config.yaml
model: "audio captioner"
dataset: "synthesized solo parts of chorales (CocoChorales)"
train_examples: 39062
n_mels: 64
hop_length: 320
input: "log_mel"
spec_augment: true
win_length: 512
tokenizer: "word"
vocab_size: 56
encoder_arch: "resnet"
encoder_norm: "groupnorm"
encoder_activation: "relu"
encoder_weight_standardization: false
encoder_drop_path: 0.05
encoder_depths: [5, 5, 5]
encoder_kernel_size: 3
encoder_stem: "deep"
encoder_avg_pool_shortcut: false
encoder_widths: [96, 160, 288]
fusion: "cross_attention"
label_smoothing: 0.05
decoder_width: 128
decoder_layers: 7
decoder_norm: "layernorm_no_bias"
decoder_norm_position: "pre"
decoder_activation: "gelu"
decoder_mlp_ratio: 4
decoder_head_dim: 16
decoder_fused_qkv: false
decoder_bias: "none"
decoder_qk_norm: true
decoder_parallel_block: false
decoder_dropout: 0.05
decoder_inner_norm: true
decoder_positions: "learned"
decoder_cross_attention_every: 1
decoder_tie_embeddings: false
init: "torch_default"
residual_init: "none"
optimizer: "normuon"
muon_scale: "match_rms_adamw"
lr: 0.0028
momentum: 0.98
nesterov: true
orthogonalizer: "newton_schulz_5"
adamw_lr_other_params: 0.0014
magnitude_pruning: 0.7
steps: 6200
batch_size: 64
epochs: 10.2
lr_schedule: "wsd"
decay_fraction: 0.4
final_lr_fraction: 0
warmup_steps: 120
weight_decay: 0.4
adamw_weight_decay_other_params: 0
Rows from block 8 of the audio encoder, named by matrix and row number. Rows with one number belong to one channel. Each number is 50 + 15 x the weight over the matrix's rms, rounded and kept within 0 to 99. All counts start at 0.
# convs0: first 3x3 conv (encoder.blocks.8.convs.0.weight, 160x160x3x3), inputs 60-65, a 3x3 kernel for each
# convs1: second 3x3 conv (encoder.blocks.8.convs.1.weight, 160x160x3x3, transposed), outputs 60-65, a 3x3 kernel for each
convs0.3:50 50 50 50 50 50 50 50 61 50 50 50 43 50 50 02 09 30 50 50 50 50 50 51 03 00 17 50 50 50 50 50 50 50 68 42 66 50 50 68 50 50 50 81 71 51 50 73 50 50 50 50 50 50
convs0.4:50 50 50 50 50 50 50 50 50 50 50 50 50 70 65 50 50 50 50 40 50 50 18 38 50 50 50 99 67 31 50 50 50 50 50 50 39 50 50 50 83 50 50 50 50 50 50 50 50 50 50 50 50 50
convs0.5:50 50 50 50 50 50 50 50 50 50 50 50 50 50 45 43 50 50 50 50 50 50 50 27 50 61 22 34 50 50 50 50 50 50 50 50 50 50 46 50 50 50 50 65 50 50 50 61 50 50 50 50 50 50
convs0.6:50 40 50 52 50 50 50 50 64 08 50 50 50 50 50 50 50 50 77 50 50 37 24 50 72 25 50 58 50 58 50 47 51 62 50 50 50 50 00 50 50 67 50 50 50 50 50 50 49 37 50 49 50 50
convs0.7:50 50 50 50 44 50 61 34 41 50 50 50 50 72 50 50 35 50 50 75 50 50 50 64 50 50 50 50 87 43 50 50 50 50 50 50 31 70 50 50 50 22 50 50 50 50 27 50 50 50 28 50 50 50
convs0.8:50 50 50 12 50 99 50 50 50 50 50 50 50 50 26 50 50 50 19 50 83 00 16 50 50 50 62 50 50 37 50 86 13 50 50 73 50 50 50 50 50 50 77 50 50 47 50 41 48 50 50 50 50 50
convs0.9:50 50 50 50 50 50 50 66 50 50 50 50 06 50 50 72 70 69 00 41 50 50 65 50 15 40 50 50 37 50 47 50 50 50 50 71 08 50 50 50 50 50 50 50 50 50 50 78 50 50 50 50 50 50
convs0.10:50 87 50 50 50 50 15 39 29 50 48 50 50 50 50 65 50 67 50 50 50 50 50 50 50 50 50 50 58 50 34 47 29 50 25 50 50 50 99 50 50 55 50 50 50 50 50 50 50 50 50 50 50 50
convs0.11:50 50 50 50 50 50 50 50 50 50 49 50 44 57 50 50 50 50 50 50 50 50 49 74 45 50 50 50 50 44 50 50 50 19 22 50 05 50 50 50 50 50 50 50 50 31 26 50 50 50 02 15 32 50
convs0.12:50 50 36 50 50 50 50 99 50 59 50 50 47 50 50 61 50 50 50 00 50 50 50 50 50 50 51 14 50 50 50 31 50 50 42 99 16 26 09 19 50 50 42 50 59 50 50 50 58 50 55 50 50 50
convs0.13:50 34 50 50 76 50 50 50 31 50 50 50 50 50 50 50 39 23 50 50 58 50 50 54 50 50 19 50 50 50 50 71 50 50 50 50 50 50 33 15 39 46 50 50 81 50 13 23 50 58 56 85 80 50
convs0.14:50 50 99 99 44 50 51 16 44 64 30 50 61 50 50 31 50 50 71 16 60 85 20 37 00 50 99 50 50 00 01 50 22 38 50 17 15 50 99 50 50 50 41 34 85 50 50 45 50 50 50 50 50 25
convs0.15:50 50 50 50 31 50 99 50 57 50 50 13 50 50 50 69 94 74 07 07 50 50 49 50 50 81 50 53 78 50 50 50 50 50 50 50 50 50 44 51 50 50 50 65 50 50 50 50 65 89 50 50 50 50
convs0.16:50 16 50 60 63 50 50 54 50 50 50 50 50 50 50 50 50 50 50 97 50 60 50 89 50 50 50 50 50 50 50 50 50 50 42 50 10 00 00 00 50 50 50 97 50 55 50 50 50 50 50 50 50 37
convs0.17:50 50 50 50 50 50 50 50 50 53 40 50 50 50 50 50 50 50 14 20 50 50 50 50 50 53 50 50 50 50 57 50 50 51 92 50 38 95 99 50 20 50 50 58 79 50 50 22 33 50 50 86 50 50
convs0.18:50 50 50 50 38 50 33 50 50 50 50 50 37 43 62 50 50 50 50 60 50 50 50 50 50 50 76 50 50 73 36 50 50 50 50 56 50 50 50 50 50 50 50 50 51 54 50 45 07 43 50 50 50 50
convs0.19:48 75 84 50 50 42 50 50 50 50 50 50 55 50 50 50 54 50 36 37 67 50 50 58 50 50 50 47 56 50 50 50 69 50 50 69 50 50 43 61 50 50 50 48 22 50 50 50 37 26 50 50 50 50
convs0.20:69 54 38 50 50 50 00 00 00 50 66 64 50 76 50 50 50 85 50 88 50 53 55 29 21 18 50 50 75 50 50 50 99 20 40 83 44 50 50 50 71 50 11 37 50 99 50 50 50 50 49 48 52 28
convs0.21:96 50 50 50 50 50 50 46 50 50 50 84 50 50 68 50 50 50 50 50 79 50 50 99 50 50 45 50 50 67 50 56 20 50 50 50 54 50 39 79 50 50 50 44 50 24 50 99 50 50 50 50 45 50
convs0.22:50 50 50 02 50 50 68 75 57 50 50 50 50 50 50 50 50 50 50 50 50 50 50 35 50 10 50 50 50 50 95 50 50 50 50 50 50 38 28 50 50 50 50 50 50 64 96 50 50 51 50 50 20 51
convs0.23:50 50 50 18 05 22 50 50 50 50 50 50 50 45 57 50 50 50 50 50 54 50 50 50 50 50 50 50 50 50 50 50 50 64 50 50 70 99 91 50 99 83 28 53 22 19 50 50 50 50 50 56 50 50
convs0.24:16 37 50 19 00 50 54 50 50 50 50 50 50 50 53 50 50 12 40 50 76 50 43 50 50 50 50 50 50 42 70 50 78 49 50 50 50 50 29 50 33 50 00 50 50 50 50 50 50 50 50 50 50 50
convs0.25:99 32 50 50 50 28 17 50 99 50 50 50 50 50 50 50 50 82 50 50 50 81 50 50 00 45 94 50 83 50 50 50 67 63 00 34 00 50 50 50 50 50 50 50 50 50 50 50 50 50 50 50 50 50
convs0.26:50 65 13 50 50 50 50 74 65 50 50 50 50 50 50 54 52 46 50 50 50 50 50 50 50 47 50 50 61 50 49 50 50 50 50 50 50 53 50 50 36 08 50 50 65 50 50 50 43 43 50 50 57 55
convs0.27:50 50 86 50 50 50 79 50 50 61 70 50 50 50 34 50 50 50 50 50 32 50 01 50 58 00 50 50 50 50 50 50 76 59 29 50 50 99 50 50 76 50 15 99 50 50 50 97 50 50 39 50 50 54
convs0.28:69 50 65 50 54 53 50 99 72 50 50 55 50 50 50 50 50 50 62 55 50 38 13 50 37 50 99 06 36 50 50 50 58 50 50 50 37 50 50 50 83 99 50 00 12 50 50 55 50 50 50 50 50 50
convs0.29:87 88 50 50 50 50 50 16 50 50 50 50 50 50 45 50 50 50 50 50 50 50 50 66 50 61 50 50 50 31 50 50 50 46 58 50 50 50 50 50 85 50 50 50 50 50 40 50 50 50 50 24 54 82
convs0.30:50 50 50 10 50 50 50 50 48 06 50 50 50 50 50 50 50 65 50 50 50 48 50 50 50 50 50 50 25 48 81 50 50 50 46 50 50 17 50 50 53 50 52 50 45 83 50 50 50 15 50 50 46 51
convs0.31:50 50 50 50 00 50 50 50 50 50 50 50 50 50 50 29 47 50 29 50 50 50 50 41 49 99 94 40 50 50 69 39 50 50 50 25 15 40 63 50 20 51 50 88 99 37 56 50 50 41 29 52 50 50
convs0.32:50 51 57 50 50 50 50 50 50 50 83 78 55 42 50 50 50 50 79 22 10 45 50 99 45 37 50 50 50 54 86 50 50 50 50 44 50 50 00 50 50 50 63 87 51 50 44 50 50 50 50 50 50 61
convs0.33:50 50 50 50 50 83 50 50 57 04 50 46 50 99 50 51 73 50 50 50 50 23 33 69 50 50 50 44 50 42 50 50 57 50 50 50 29 50 50 50 50 50 45 41 80 50 38 50 54 50 50 25 50 50
convs0.34:50 50 50 50 50 48 50 50 31 50 50 50 50 50 50 50 98 50 32 50 50 50 50 50 50 50 50 50 50 50 22 28 50 50 50 50 60 60 24 50 50 50 50 50 10 50 50 50 50 50 76 64 98 50
convs0.35:50 50 50 50 50 50 63 50 11 50 50 50 50 50 50 50 50 39 50 57 58 99 50 50 50 50 50 50 50 50 50 50 50 25 50 50 30 34 46 50 50 50 20 50 36 27 50 33 50 50 50 50 50 50
convs0.36:54 50 50 50 50 68 50 05 18 50 50 50 50 50 50 50 50 50 54 50 50 23 01 50 77 83 57 50 47 40 50 05 06 09 50 50 12 14 11 60 38 61 50 50 50 50 50 30 73 50 50 50 50 50
convs0.37:50 92 75 50 50 50 50 50 50 50 85 96 50 50 70 50 50 50 50 26 50 50 50 54 50 50 65 56 50 91 50 18 50 50 50 50 50 50 50 50 87 50 39 50 50 50 50 84 50 50 56 50 50 50
convs0.38:50 99 78 50 19 50 13 50 50 42 50 50 50 50 50 50 50 50 50 00 32 18 50 50 50 77 50 50 14 09 50 50 41 50 50 50 00 50 50 50 50 50 50 78 50 71 50 56 50 50 50 50 50 50
convs0.39:50 50 50 49 50 28 50 50 39 50 50 50 50 74 50 50 50 28 99 71 73 70 72 50 50 79 50 50 12 50 50 50 50 22 50 50 03 50 02 50 50 50 50 50 50 36 40 50 50 50 56 50 50 50
convs0.40:89 50 50 50 50 40 50 30 50 40 50 50 50 50 50 74 58 50 50 50 99 99 50 50 99 74 18 37 50 50 57 50 63 50 50 20 50 50 50 50 50 50 50 50 50 48 50 20 50 50 99 50 50 85
convs0.41:50 82 50 50 09 50 97 50 50 50 50 50 50 50 50 50 53 50 50 50 50 50 50 50 50 50 50 50 50 50 50 50 42 50 50 50 50 50 50 34 22 50 52 50 50 27 50 50 42 50 50 20 50 50
convs0.42:50 98 66 50 50 29 73 84 50 50 50 50 50 50 50 50 50 50 46 50 50 62 79 86 14 01 50 64 66 59 68 50 50 50 50 50 52 29 51 74 50 50 50 14 00 50 50 50 53 50 50 73 50 54
convs0.43:50 50 50 50 50 50 50 50 50 50 50 50 50 27 50 50 50 50 60 50 91 50 33 50 04 27 50 50 50 50 42 50 73 55 50 50 50 50 50 50 50 50 48 27 49 50 50 71 37 50 09 50 66 50
convs0.44:50 52 58 99 50 50 50 50 50 50 50 50 50 50 50 50 50 81 56 64 50 50 50 50 00 00 18 50 50 52 50 50 50 50 50 84 72 63 50 50 50 10 50 50 71 50 21 50 50 50 33 50 50 56
convs0.45:08 00 48 50 50 50 50 50 50 43 50 50 59 50 50 50 50 50 50 50 50 50 68 50 55 50 50 50 50 50 74 50 60 50 50 63 50 41 50 50 50 33 50 50 50 50 50 21 50 63 50 50 50 64
convs0.46:50 50 50 50 50 86 19 50 99 50 50 50 12 50 50 50 50 77 50 50 50 50 98 86 50 60 50 59 55 99 85 50 50 50 68 50 10 50 50 94 41 00 50 50 50 50 50 50 50 35 50 53 65 50
convs0.47:50 52 54 02 50 50 00 12 50 50 50 70 50 50 50 50 50 50 05 50 20 50 63 50 50 52 50 48 81 50 66 50 50 79 43 50 53 50 36 09 50 50 50 50 34 50 50 99 50 28 50 50 50 50
convs0.48:42 50 37 50 50 50 50 29 50 50 50 50 50 63 50 50 50 50 62 74 62 50 50 50 34 11 50 50 50 50 27 49 50 84 50 09 50 50 50 50 50 10 50 50 36 50 50 50 82 50 50 50 50 50
convs0.49:84 99 50 50 50 50 82 50 50 50 43 50 68 50 92 50 50 50 50 50 45 50 84 50 73 66 50 48 34 50 50 50 50 54 50 50 50 50 58 50 03 50 50 50 11 50 50 50 50 50 50 50 50 47
convs0.50:72 50 50 50 62 50 50 50 50 67 50 50 50 50 50 50 50 50 50 50 50 78 99 91 40 21 50 58 50 50 50 50 50 26 50 50 50 60 70 50 50 50 72 50 99 50 50 73 50 50 21 50 88 90
convs0.51:50 99 99 50 50 50 50 50 06 50 50 50 50 50 32 50 50 50 50 47 57 64 50 50 50 50 50 54 50 50 66 70 50 50 50 50 50 00 22 50 39 50 50 50 67 50 50 50 50 50 50 50 50 50
convs0.52:50 50 50 50 50 60 50 50 50 50 50 50 50 50 50 50 50 50 50 50 50 99 50 50 50 50 50 50 50 75 50 50 50 50 50 50 50 50 50 50 50 61 50 50 50 50 50 50 50 50 50 50 50 50
convs0.53:50 50 00 78 80 67 61 99 89 50 50 50 50 74 55 50 50 50 52 58 50 50 50 50 50 56 50 50 50 72 50 50 50 16 50 50 10 20 47 50 31 50 50 50 13 31 20 31 50 08 50 50 50 50
convs0.54:50 50 50 73 76 79 63 87 50 50 50 50 50 50 50 50 50 50 50 50 50 50 50 50 50 50 50 50 50 50 45 50 50 50 50 42 50 50 50 35 50 50 50 50 99 50 50 37 50 50 57 50 50 50
convs0.55:62 50 52 50 50 40 50 18 50 50 50 50 50 50 63 50 50 50 50 71 81 50 99 99 50 08 50 50 50 50 50 50 82 25 29 50 50 50 50 50 50 50 50 50 50 50 50 50 50 50 50 50 32 51
convs0.56:50 28 50 50 77 50 50 50 50 50 50 50 50 50 50 50 50 50 16 33 43 50 51 24 50 50 50 50 50 70 50 31 50 50 50 50 28 27 50 30 23 50 50 50 69 50 50 50 64 47 36 76 50 49
convs0.57:77 80 50 50 50 50 50 56 64 28 50 40 26 50 50 36 50 50 50 50 50 50 50 50 29 50 09 50 50 21 50 78 39 50 50 50 50 50 74 47 50 50 42 81 50 76 84 50 50 50 50 50 38 50
convs0.58:50 26 64 72 50 99 50 50 22 69 73 50 50 50 50 50 50 50 50 50 93 60 72 92 50 34 50 30 00 39 24 50 50 53 50 50 09 02 37 50 50 52 50 50 50 50 44 50 50 50 50 50 38 50
convs0.59:51 50 90 50 50 50 50 69 84 50 54 50 50 50 50 58 50 50 61 65 50 50 50 50 66 41 86 47 50 50 50 50 65 50 50 50 50 50 50 50 50 50 50 50 16 50 77 72 50 50 29 50 50 50
convs0.60:50 50 82 50 50 45 50 50 50 50 50 50 50 50 50 50 50 50 50 50 50 50 50 14 50 12 43 50 50 50 54 50 70 50 50 50 62 50 79 07 50 35 50 49 50 50 50 00 35 50 50 50 50 50
convs0.61:50 77 50 50 50 50 50 50 50 50 50 50 50 47 50 50 50 50 53 50 50 50 50 50 65 99 50 50 48 50 29 58 50 50 50 50 50 95 75 16 16 15 50 54 50 50 61 50 50 50 47 50 50 46
convs1.3:50 50 26 50 50 50 50 50 19 50 50 50 50 50 50 75 50 50 50 50 50 50 50 50 50 50 50 50 50 50 50 50 50 50 50 50 50 50 50 50 50 50 50 50 50 50 50 25 50 16 30 50 50 50
convs1.4:57 50 50 50 50 50 49 50 50 50 50 50 50 50 50 50 50 50 50 50 50 50 50 50 50 50 71 50 50 50 50 50 50 50 50 50 50 34 50 50 50 50 50 50 50 50 50 59 50 50 50 50 56 50
convs1.5:02 00 13 84 44 50 23 50 17 40 50 14 70 50 50 50 50 00 48 50 50 50 50 50 50 15 00 65 50 50 50 76 50 20 46 50 50 50 15 50 50 50 50 29 50 50 50 50 50 29 50 50 00 34
convs1.6:46 29 50 76 60 59 50 50 51 75 82 50 50 50 50 50 50 50 50 50 50 50 50 50 23 50 50 50 50 65 50 50 50 50 23 50 56 50 50 50 50 50 50 64 45 50 50 50 91 50 50 50 50 51
convs1.7:50 50 50 50 50 50 50 50 39 50 50 50 50 50 50 50 50 93 50 50 50 50 50 50 69 50 50 50 38 50 50 50 50 50 50 50 50 50 50 50 50 50 50 50 50 50 50 50 50 50 50 31 50 50
convs1.8:50 50 50 50 62 50 50 50 43 50 12 50 50 55 50 50 04 50 45 50 40 67 50 50 34 50 14 50 90 99 48 50 50 50 50 50 37 50 50 50 50 60 50 50 29 50 20 50 50 50 46 50 50 50
convs1.9:78 50 50 50 50 50 50 50 50 49 50 50 50 50 50 50 50 50 79 64 50 50 50 50 80 27 50 35 50 50 50 50 50 46 50 68 17 04 00 50 59 50 80 50 73 50 50 50 50 50 74 41 50 50
convs1.10:39 50 50 58 50 50 50 50 74 50 60 50 50 50 30 88 84 70 50 50 50 50 50 50 32 50 39 50 50 42 50 43 50 50 50 58 50 39 56 21 50 50 50 58 57 23 23 50 50 50 50 48 50 39
convs1.11:50 20 50 50 33 50 50 50 50 50 50 50 50 43 50 50 50 31 35 50 38 50 55 50 50 50 19 50 50 50 50 53 50 88 50 50 50 50 50 40 50 70 50 50 50 48 29 50 50 50 50 50 50 50
convs1.12:50 50 50 50 50 50 50 50 50 50 50 50 50 50 50 50 50 50 50 50 50 50 50 50 50 50 50 50 50 50 50 50 50 50 50 50 50 50 50 50 50 50 50 50 50 50 50 50 50 50 50 50 73 60
convs1.13:50 50 50 50 50 50 56 59 61 34 50 50 30 50 50 50 46 29 50 50 17 50 50 14 53 60 61 50 50 30 50 50 62 95 50 50 50 50 50 50 43 50 50 56 47 81 65 92 50 97 85 18 01 03
convs1.14:50 50 50 24 50 50 50 27 12 50 26 47 72 50 50 20 05 81 50 50 43 50 50 50 50 50 50 50 50 99 99 99 50 00 50 50 50 50 50 50 50 58 50 50 50 22 50 50 50 47 50 50 55 50
convs1.15:50 50 50 50 50 92 50 50 50 50 50 50 50 50 50 50 50 50 56 22 55 50 50 50 50 09 50 50 50 84 50 50 50 99 50 50 50 50 50 50 50 78 81 67 54 50 50 50 50 53 50 50 50 50
convs1.16:50 27 50 57 66 50 50 50 50 49 50 50 50 50 67 50 50 50 50 27 50 50 50 41 50 50 50 50 50 50 50 50 59 50 50 50 50 50 50 50 69 82 90 84 50 58 50 48 81 50 50 50 50 50
convs1.17:50 50 50 50 50 50 50 50 50 50 61 50 50 50 50 50 50 50 63 50 50 50 50 50 50 50 81 04 50 50 44 50 50 11 50 70 23 50 46 50 50 50 23 50 50 50 50 50 50 50 50 58 68 50
convs1.18:91 50 50 50 50 50 53 50 50 50 50 50 66 50 50 50 50 50 50 50 50 50 50 50 35 42 50 50 50 50 50 50 50 50 50 50 50 50 50 38 50 50 49 50 50 50 50 50 50 50 44 60 50 50
convs1.19:50 00 12 50 52 14 91 80 99 50 23 00 50 50 50 50 50 50 38 50 50 50 32 40 36 12 30 50 34 50 50 50 50 99 50 50 50 50 50 50 50 50 50 99 50 24 50 12 99 50 50 85 00 50
convs1.20:50 50 86 31 15 19 50 50 50 52 50 50 69 50 50 99 99 99 50 50 50 30 50 50 50 50 50 50 50 50 50 50 50 50 50 62 50 50 50 50 48 50 38 50 50 50 50 50 50 50 50 50 50 88
convs1.21:41 50 50 50 50 50 50 54 50 50 34 63 50 50 50 50 41 65 50 50 56 91 50 50 50 50 50 50 99 68 50 99 50 05 41 50 50 40 50 50 50 53 00 50 50 32 50 50 50 50 50 50 50 50
convs1.22:50 68 68 50 28 27 50 50 50 50 50 50 50 00 43 50 50 50 50 50 50 48 50 50 20 56 51 08 50 50 50 50 50 99 50 00 50 50 50 50 50 50 22 15 50 50 50 73 50 50 49 50 50 99
convs1.23:49 20 50 61 50 50 50 71 50 55 50 50 50 50 28 71 50 46 50 50 50 49 31 43 50 50 47 36 50 50 50 15 50 50 50 31 50 41 50 19 50 39 13 00 50 50 50 50 25 50 50 24 12 08
convs1.24:50 87 50 50 68 50 50 50 50 50 50 50 50 50 50 62 61 50 50 50 50 50 50 50 43 42 50 50 50 45 50 30 50 50 50 83 50 81 84 50 50 50 50 50 84 42 50 88 50 50 67 50 29 50
convs1.25:50 50 26 50 15 92 50 50 50 50 57 50 50 50 50 50 92 69 00 22 50 50 50 50 43 50 50 01 50 50 28 90 29 50 50 50 50 50 50 50 50 50 50 50 50 50 50 50 50 50 50 05 50 50
convs1.26:50 50 50 47 50 50 45 50 23 50 50 50 25 49 41 38 73 50 93 55 72 50 50 30 42 50 50 50 50 50 79 99 50 53 50 28 49 50 50 71 50 50 99 50 50 50 50 50 45 50 50 50 50 31
convs1.27:40 50 50 50 50 50 50 50 50 58 50 43 50 50 40 50 50 50 50 64 50 51 57 50 50 50 50 50 85 50 50 25 50 50 50 31 50 50 20 35 50 50 49 50 50 46 50 15 32 50 50 50 50 50
convs1.28:50 50 50 50 50 50 50 35 50 50 50 50 50 50 50 42 50 50 50 50 50 24 50 50 50 50 50 50 50 50 50 50 50 54 50 50 50 50 27 50 50 50 50 50 50 50 50 50 34 50 50 50 50 50
convs1.29:50 55 45 50 50 51 50 91 50 50 50 50 42 50 50 50 50 50 50 78 66 50 50 40 50 50 50 50 50 74 50 50 50 50 50 44 50 50 50 50 50 43 50 54 50 50 52 50 50 50 50 50 50 30
convs1.30:50 50 33 57 50 50 72 50 50 50 50 50 50 50 50 50 50 50 50 50 53 68 50 59 50 50 50 50 50 50 63 50 50 50 50 50 50 50 50 50 50 50 50 47 50 50 50 50 50 50 50 50 50 67
convs1.31:50 73 50 50 50 50 50 50 50 43 33 41 50 50 50 50 50 50 38 50 50 50 41 55 50 50 50 50 50 50 50 48 50 50 50 50 50 50 50 50 42 50 50 50 50 50 50 50 50 50 50 50 50 50
convs1.32:50 50 50 50 50 50 50 50 50 50 50 50 50 50 50 50 50 50 50 50 50 50 50 56 50 50 50 50 50 50 50 46 50 50 50 50 50 50 50 50 50 50 50 50 50 50 50 50 50 50 50 50 50 50
convs1.33:76 50 63 12 33 13 50 50 56 50 50 50 50 50 50 50 50 50 50 50 50 50 50 50 50 50 50 50 50 58 50 50 98 50 50 50 50 50 50 50 33 50 50 50 70 50 50 50 37 50 50 00 50 50
convs1.34:50 50 50 50 50 50 50 50 50 67 50 50 50 50 50 73 50 50 50 50 29 50 50 50 63 75 35 28 50 50 50 50 50 50 50 50 50 50 37 50 50 73 40 57 50 50 50 79 50 83 50 50 50 50
convs1.35:50 50 39 50 50 51 50 50 00 50 50 68 50 45 59 60 50 82 50 08 50 50 99 99 50 50 50 50 50 50 50 50 50 59 50 50 50 50 50 50 50 50 00 00 00 50 50 99 33 50 50 50 50 20
convs1.36:50 50 50 50 60 50 50 50 50 53 48 50 00 50 64 40 50 50 27 38 50 50 50 50 50 50 50 50 65 90 07 50 81 50 61 88 49 46 35 50 50 50 50 76 54 50 29 50 50 59 50 65 94 87
convs1.37:50 50 50 50 50 58 50 50 50 50 50 50 27 50 50 50 50 50 71 50 38 50 50 50 50 50 50 50 50 50 50 50 50 50 50 50 50 50 50 50 72 50 50 64 32 53 50 50 50 50 84 50 50 50
convs1.38:47 41 50 50 12 50 99 50 50 50 31 50 50 50 50 50 50 50 03 50 50 50 50 50 50 46 50 50 50 37 99 21 01 49 55 50 50 50 86 50 50 94 25 13 03 50 87 50 57 15 50 82 50 50
convs1.39:66 56 45 50 50 50 50 50 45 84 50 50 23 38 55 50 50 50 46 21 20 50 50 50 50 50 50 50 50 50 50 52 49 50 15 50 67 50 50 50 50 50 42 50 50 50 50 50 50 80 50 50 50 50
convs1.40:78 50 50 50 63 00 76 60 30 50 99 97 50 29 50 50 50 48 62 99 99 64 99 50 50 17 37 99 99 50 50 50 50 50 61 33 50 57 47 42 50 50 93 48 50 50 50 50 00 59 50 50 21 29
convs1.41:36 50 50 50 61 50 50 50 63 50 50 50 50 50 65 50 50 61 59 72 50 30 50 50 50 68 69 50 60 50 50 31 50 50 18 62 50 24 50 50 50 35 50 00 50 50 50 50 50 46 50 50 50 50
convs1.42:50 50 53 50 50 50 50 50 50 50 45 65 50 50 15 29 50 62 50 50 50 50 50 14 50 50 74 50 50 68 96 50 50 48 50 74 50 35 50 50 44 50 50 50 50 50 69 55 50 50 50 68 50 50
convs1.43:50 29 50 35 50 81 36 50 22 51 50 50 50 50 00 50 50 50 50 50 50 43 50 50 50 60 60 52 50 50 72 50 50 40 50 89 50 50 20 32 28 50 26 38 08 50 50 62 01 50 53 64 34 50
convs1.44:37 06 21 40 14 57 50 50 92 45 60 59 56 50 50 37 71 32 50 50 59 21 29 15 50 50 58 50 27 50 90 50 67 31 50 18 50 50 13 50 51 53 50 50 50 50 50 50 50 50 50 50 50 50
convs1.45:53 50 50 50 50 50 72 54 50 43 50 50 50 50 50 50 50 50 50 50 50 50 50 42 50 50 50 50 50 50 50 50 50 50 50 50 50 50 50 50 50 50 44 50 46 73 50 50 50 77 69 50 50 52
convs1.46:50 63 50 62 35 37 50 50 50 64 50 13 50 50 79 50 50 50 57 50 68 70 50 63 50 50 50 50 50 50 94 66 30 71 84 52 35 50 50 50 50 42 88 50 75 50 50 50 50 50 50 50 50 50
convs1.47:50 50 50 72 84 84 25 50 50 50 23 50 50 50 50 50 50 50 50 50 50 50 50 50 50 50 50 50 50 57 59 50 50 64 50 50 50 50 50 50 50 50 50 50 53 50 50 50 50 50 50 50 50 50
convs1.48:50 50 50 45 49 50 03 00 50 48 38 57 50 50 51 50 50 50 35 50 50 50 50 50 50 85 50 50 50 36 49 50 51 50 50 50 50 50 50 50 04 50 84 50 50 50 50 50 72 50 50 17 50 50
convs1.49:50 50 50 23 50 50 39 50 50 50 50 50 50 50 50 49 50 48 50 99 50 50 50 54 52 07 50 50 50 82 50 28 52 48 50 50 63 50 54 58 50 50 50 50 50 55 15 31 48 50 50 50 50 50
convs1.50:62 50 22 50 50 50 50 50 36 50 69 50 50 50 50 66 45 50 24 50 43 50 40 50 44 55 57 50 32 50 50 50 50 28 50 33 50 50 50 50 50 50 50 50 50 50 50 15 50 50 50 66 46 45
convs1.51:00 50 00 50 50 50 59 50 50 50 50 65 50 00 50 50 33 22 50 50 50 42 50 50 50 50 50 78 50 53 50 50 76 30 50 50 63 71 48 50 50 50 50 17 50 51 50 17 66 50 58 50 64 50
convs1.52:50 50 60 50 50 50 50 50 50 50 50 50 44 50 50 50 50 50 50 50 50 50 50 03 50 50 50 70 50 50 82 50 50 50 50 50 50 50 50 50 50 50 50 50 50 60 70 66 37 50 50 39 50 50
convs1.53:50 50 58 29 50 50 50 39 50 50 50 50 50 50 50 52 50 50 50 50 41 74 50 66 50 50 50 50 50 53 50 50 50 50 62 78 74 68 46 50 50 50 50 50 26 50 52 50 50 50 50 50 50 50
convs1.54:50 50 50 50 45 59 50 50 50 50 45 21 50 50 50 52 50 50 50 50 50 75 76 80 50 50 50 50 50 50 50 19 70 50 50 85 50 50 50 50 50 50 50 50 46 50 50 50 50 50 44 50 48 50
convs1.55:50 50 50 82 68 50 50 41 50 28 45 50 46 50 50 63 50 50 50 50 50 50 31 33 50 50 50 50 50 58 52 50 50 50 50 82 50 50 55 50 50 43 55 61 50 50 50 50 50 50 50 50 50 50
convs1.56:50 82 50 50 52 50 50 52 56 50 50 50 50 50 56 50 50 50 50 50 57 50 50 50 57 50 50 50 50 48 40 50 52 50 50 50 38 50 39 60 50 50 50 50 50 50 50 50 50 50 50 71 69 50
convs1.57:50 50 50 50 29 50 50 50 35 50 50 50 50 34 50 50 34 59 54 43 50 50 87 58 35 62 73 50 45 92 56 50 50 50 14 99 50 50 80 50 52 50 39 50 50 20 50 50 50 00 15 50 46 36
convs1.58:50 79 87 50 44 50 50 58 93 50 52 50 50 50 39 76 50 50 50 99 91 50 50 50 58 50 50 55 07 50 59 11 50 25 00 50 50 50 50 15 50 50 67 50 50 33 50 52 57 50 50 50 16 50
convs1.59:50 50 50 50 50 50 58 15 50 50 50 50 27 50 50 50 47 80 50 50 35 50 50 50 50 50 50 50 66 55 50 45 50 44 50 62 50 50 50 44 80 50 50 28 24 50 50 50 50 42 50 50 42 50
convs1.60:50 50 50 50 50 50 50 50 50 52 56 50 90 50 50 50 50 50 50 50 50 50 50 50 46 50 50 50 50 50 50 50 50 50 50 50 50 50 50 50 50 68 50 39 59 50 50 50 50 50 50 50 50 50
convs1.61:38 50 76 50 50 55 50 50 50 50 50 50 42 48 59 50 50 29 91 50 50 50 50 50 55 72 31 50 50 44 50 50 87 50 28 70 80 73 80 50 50 50 50 50 51 50 60 50 15 50 50 50 19 13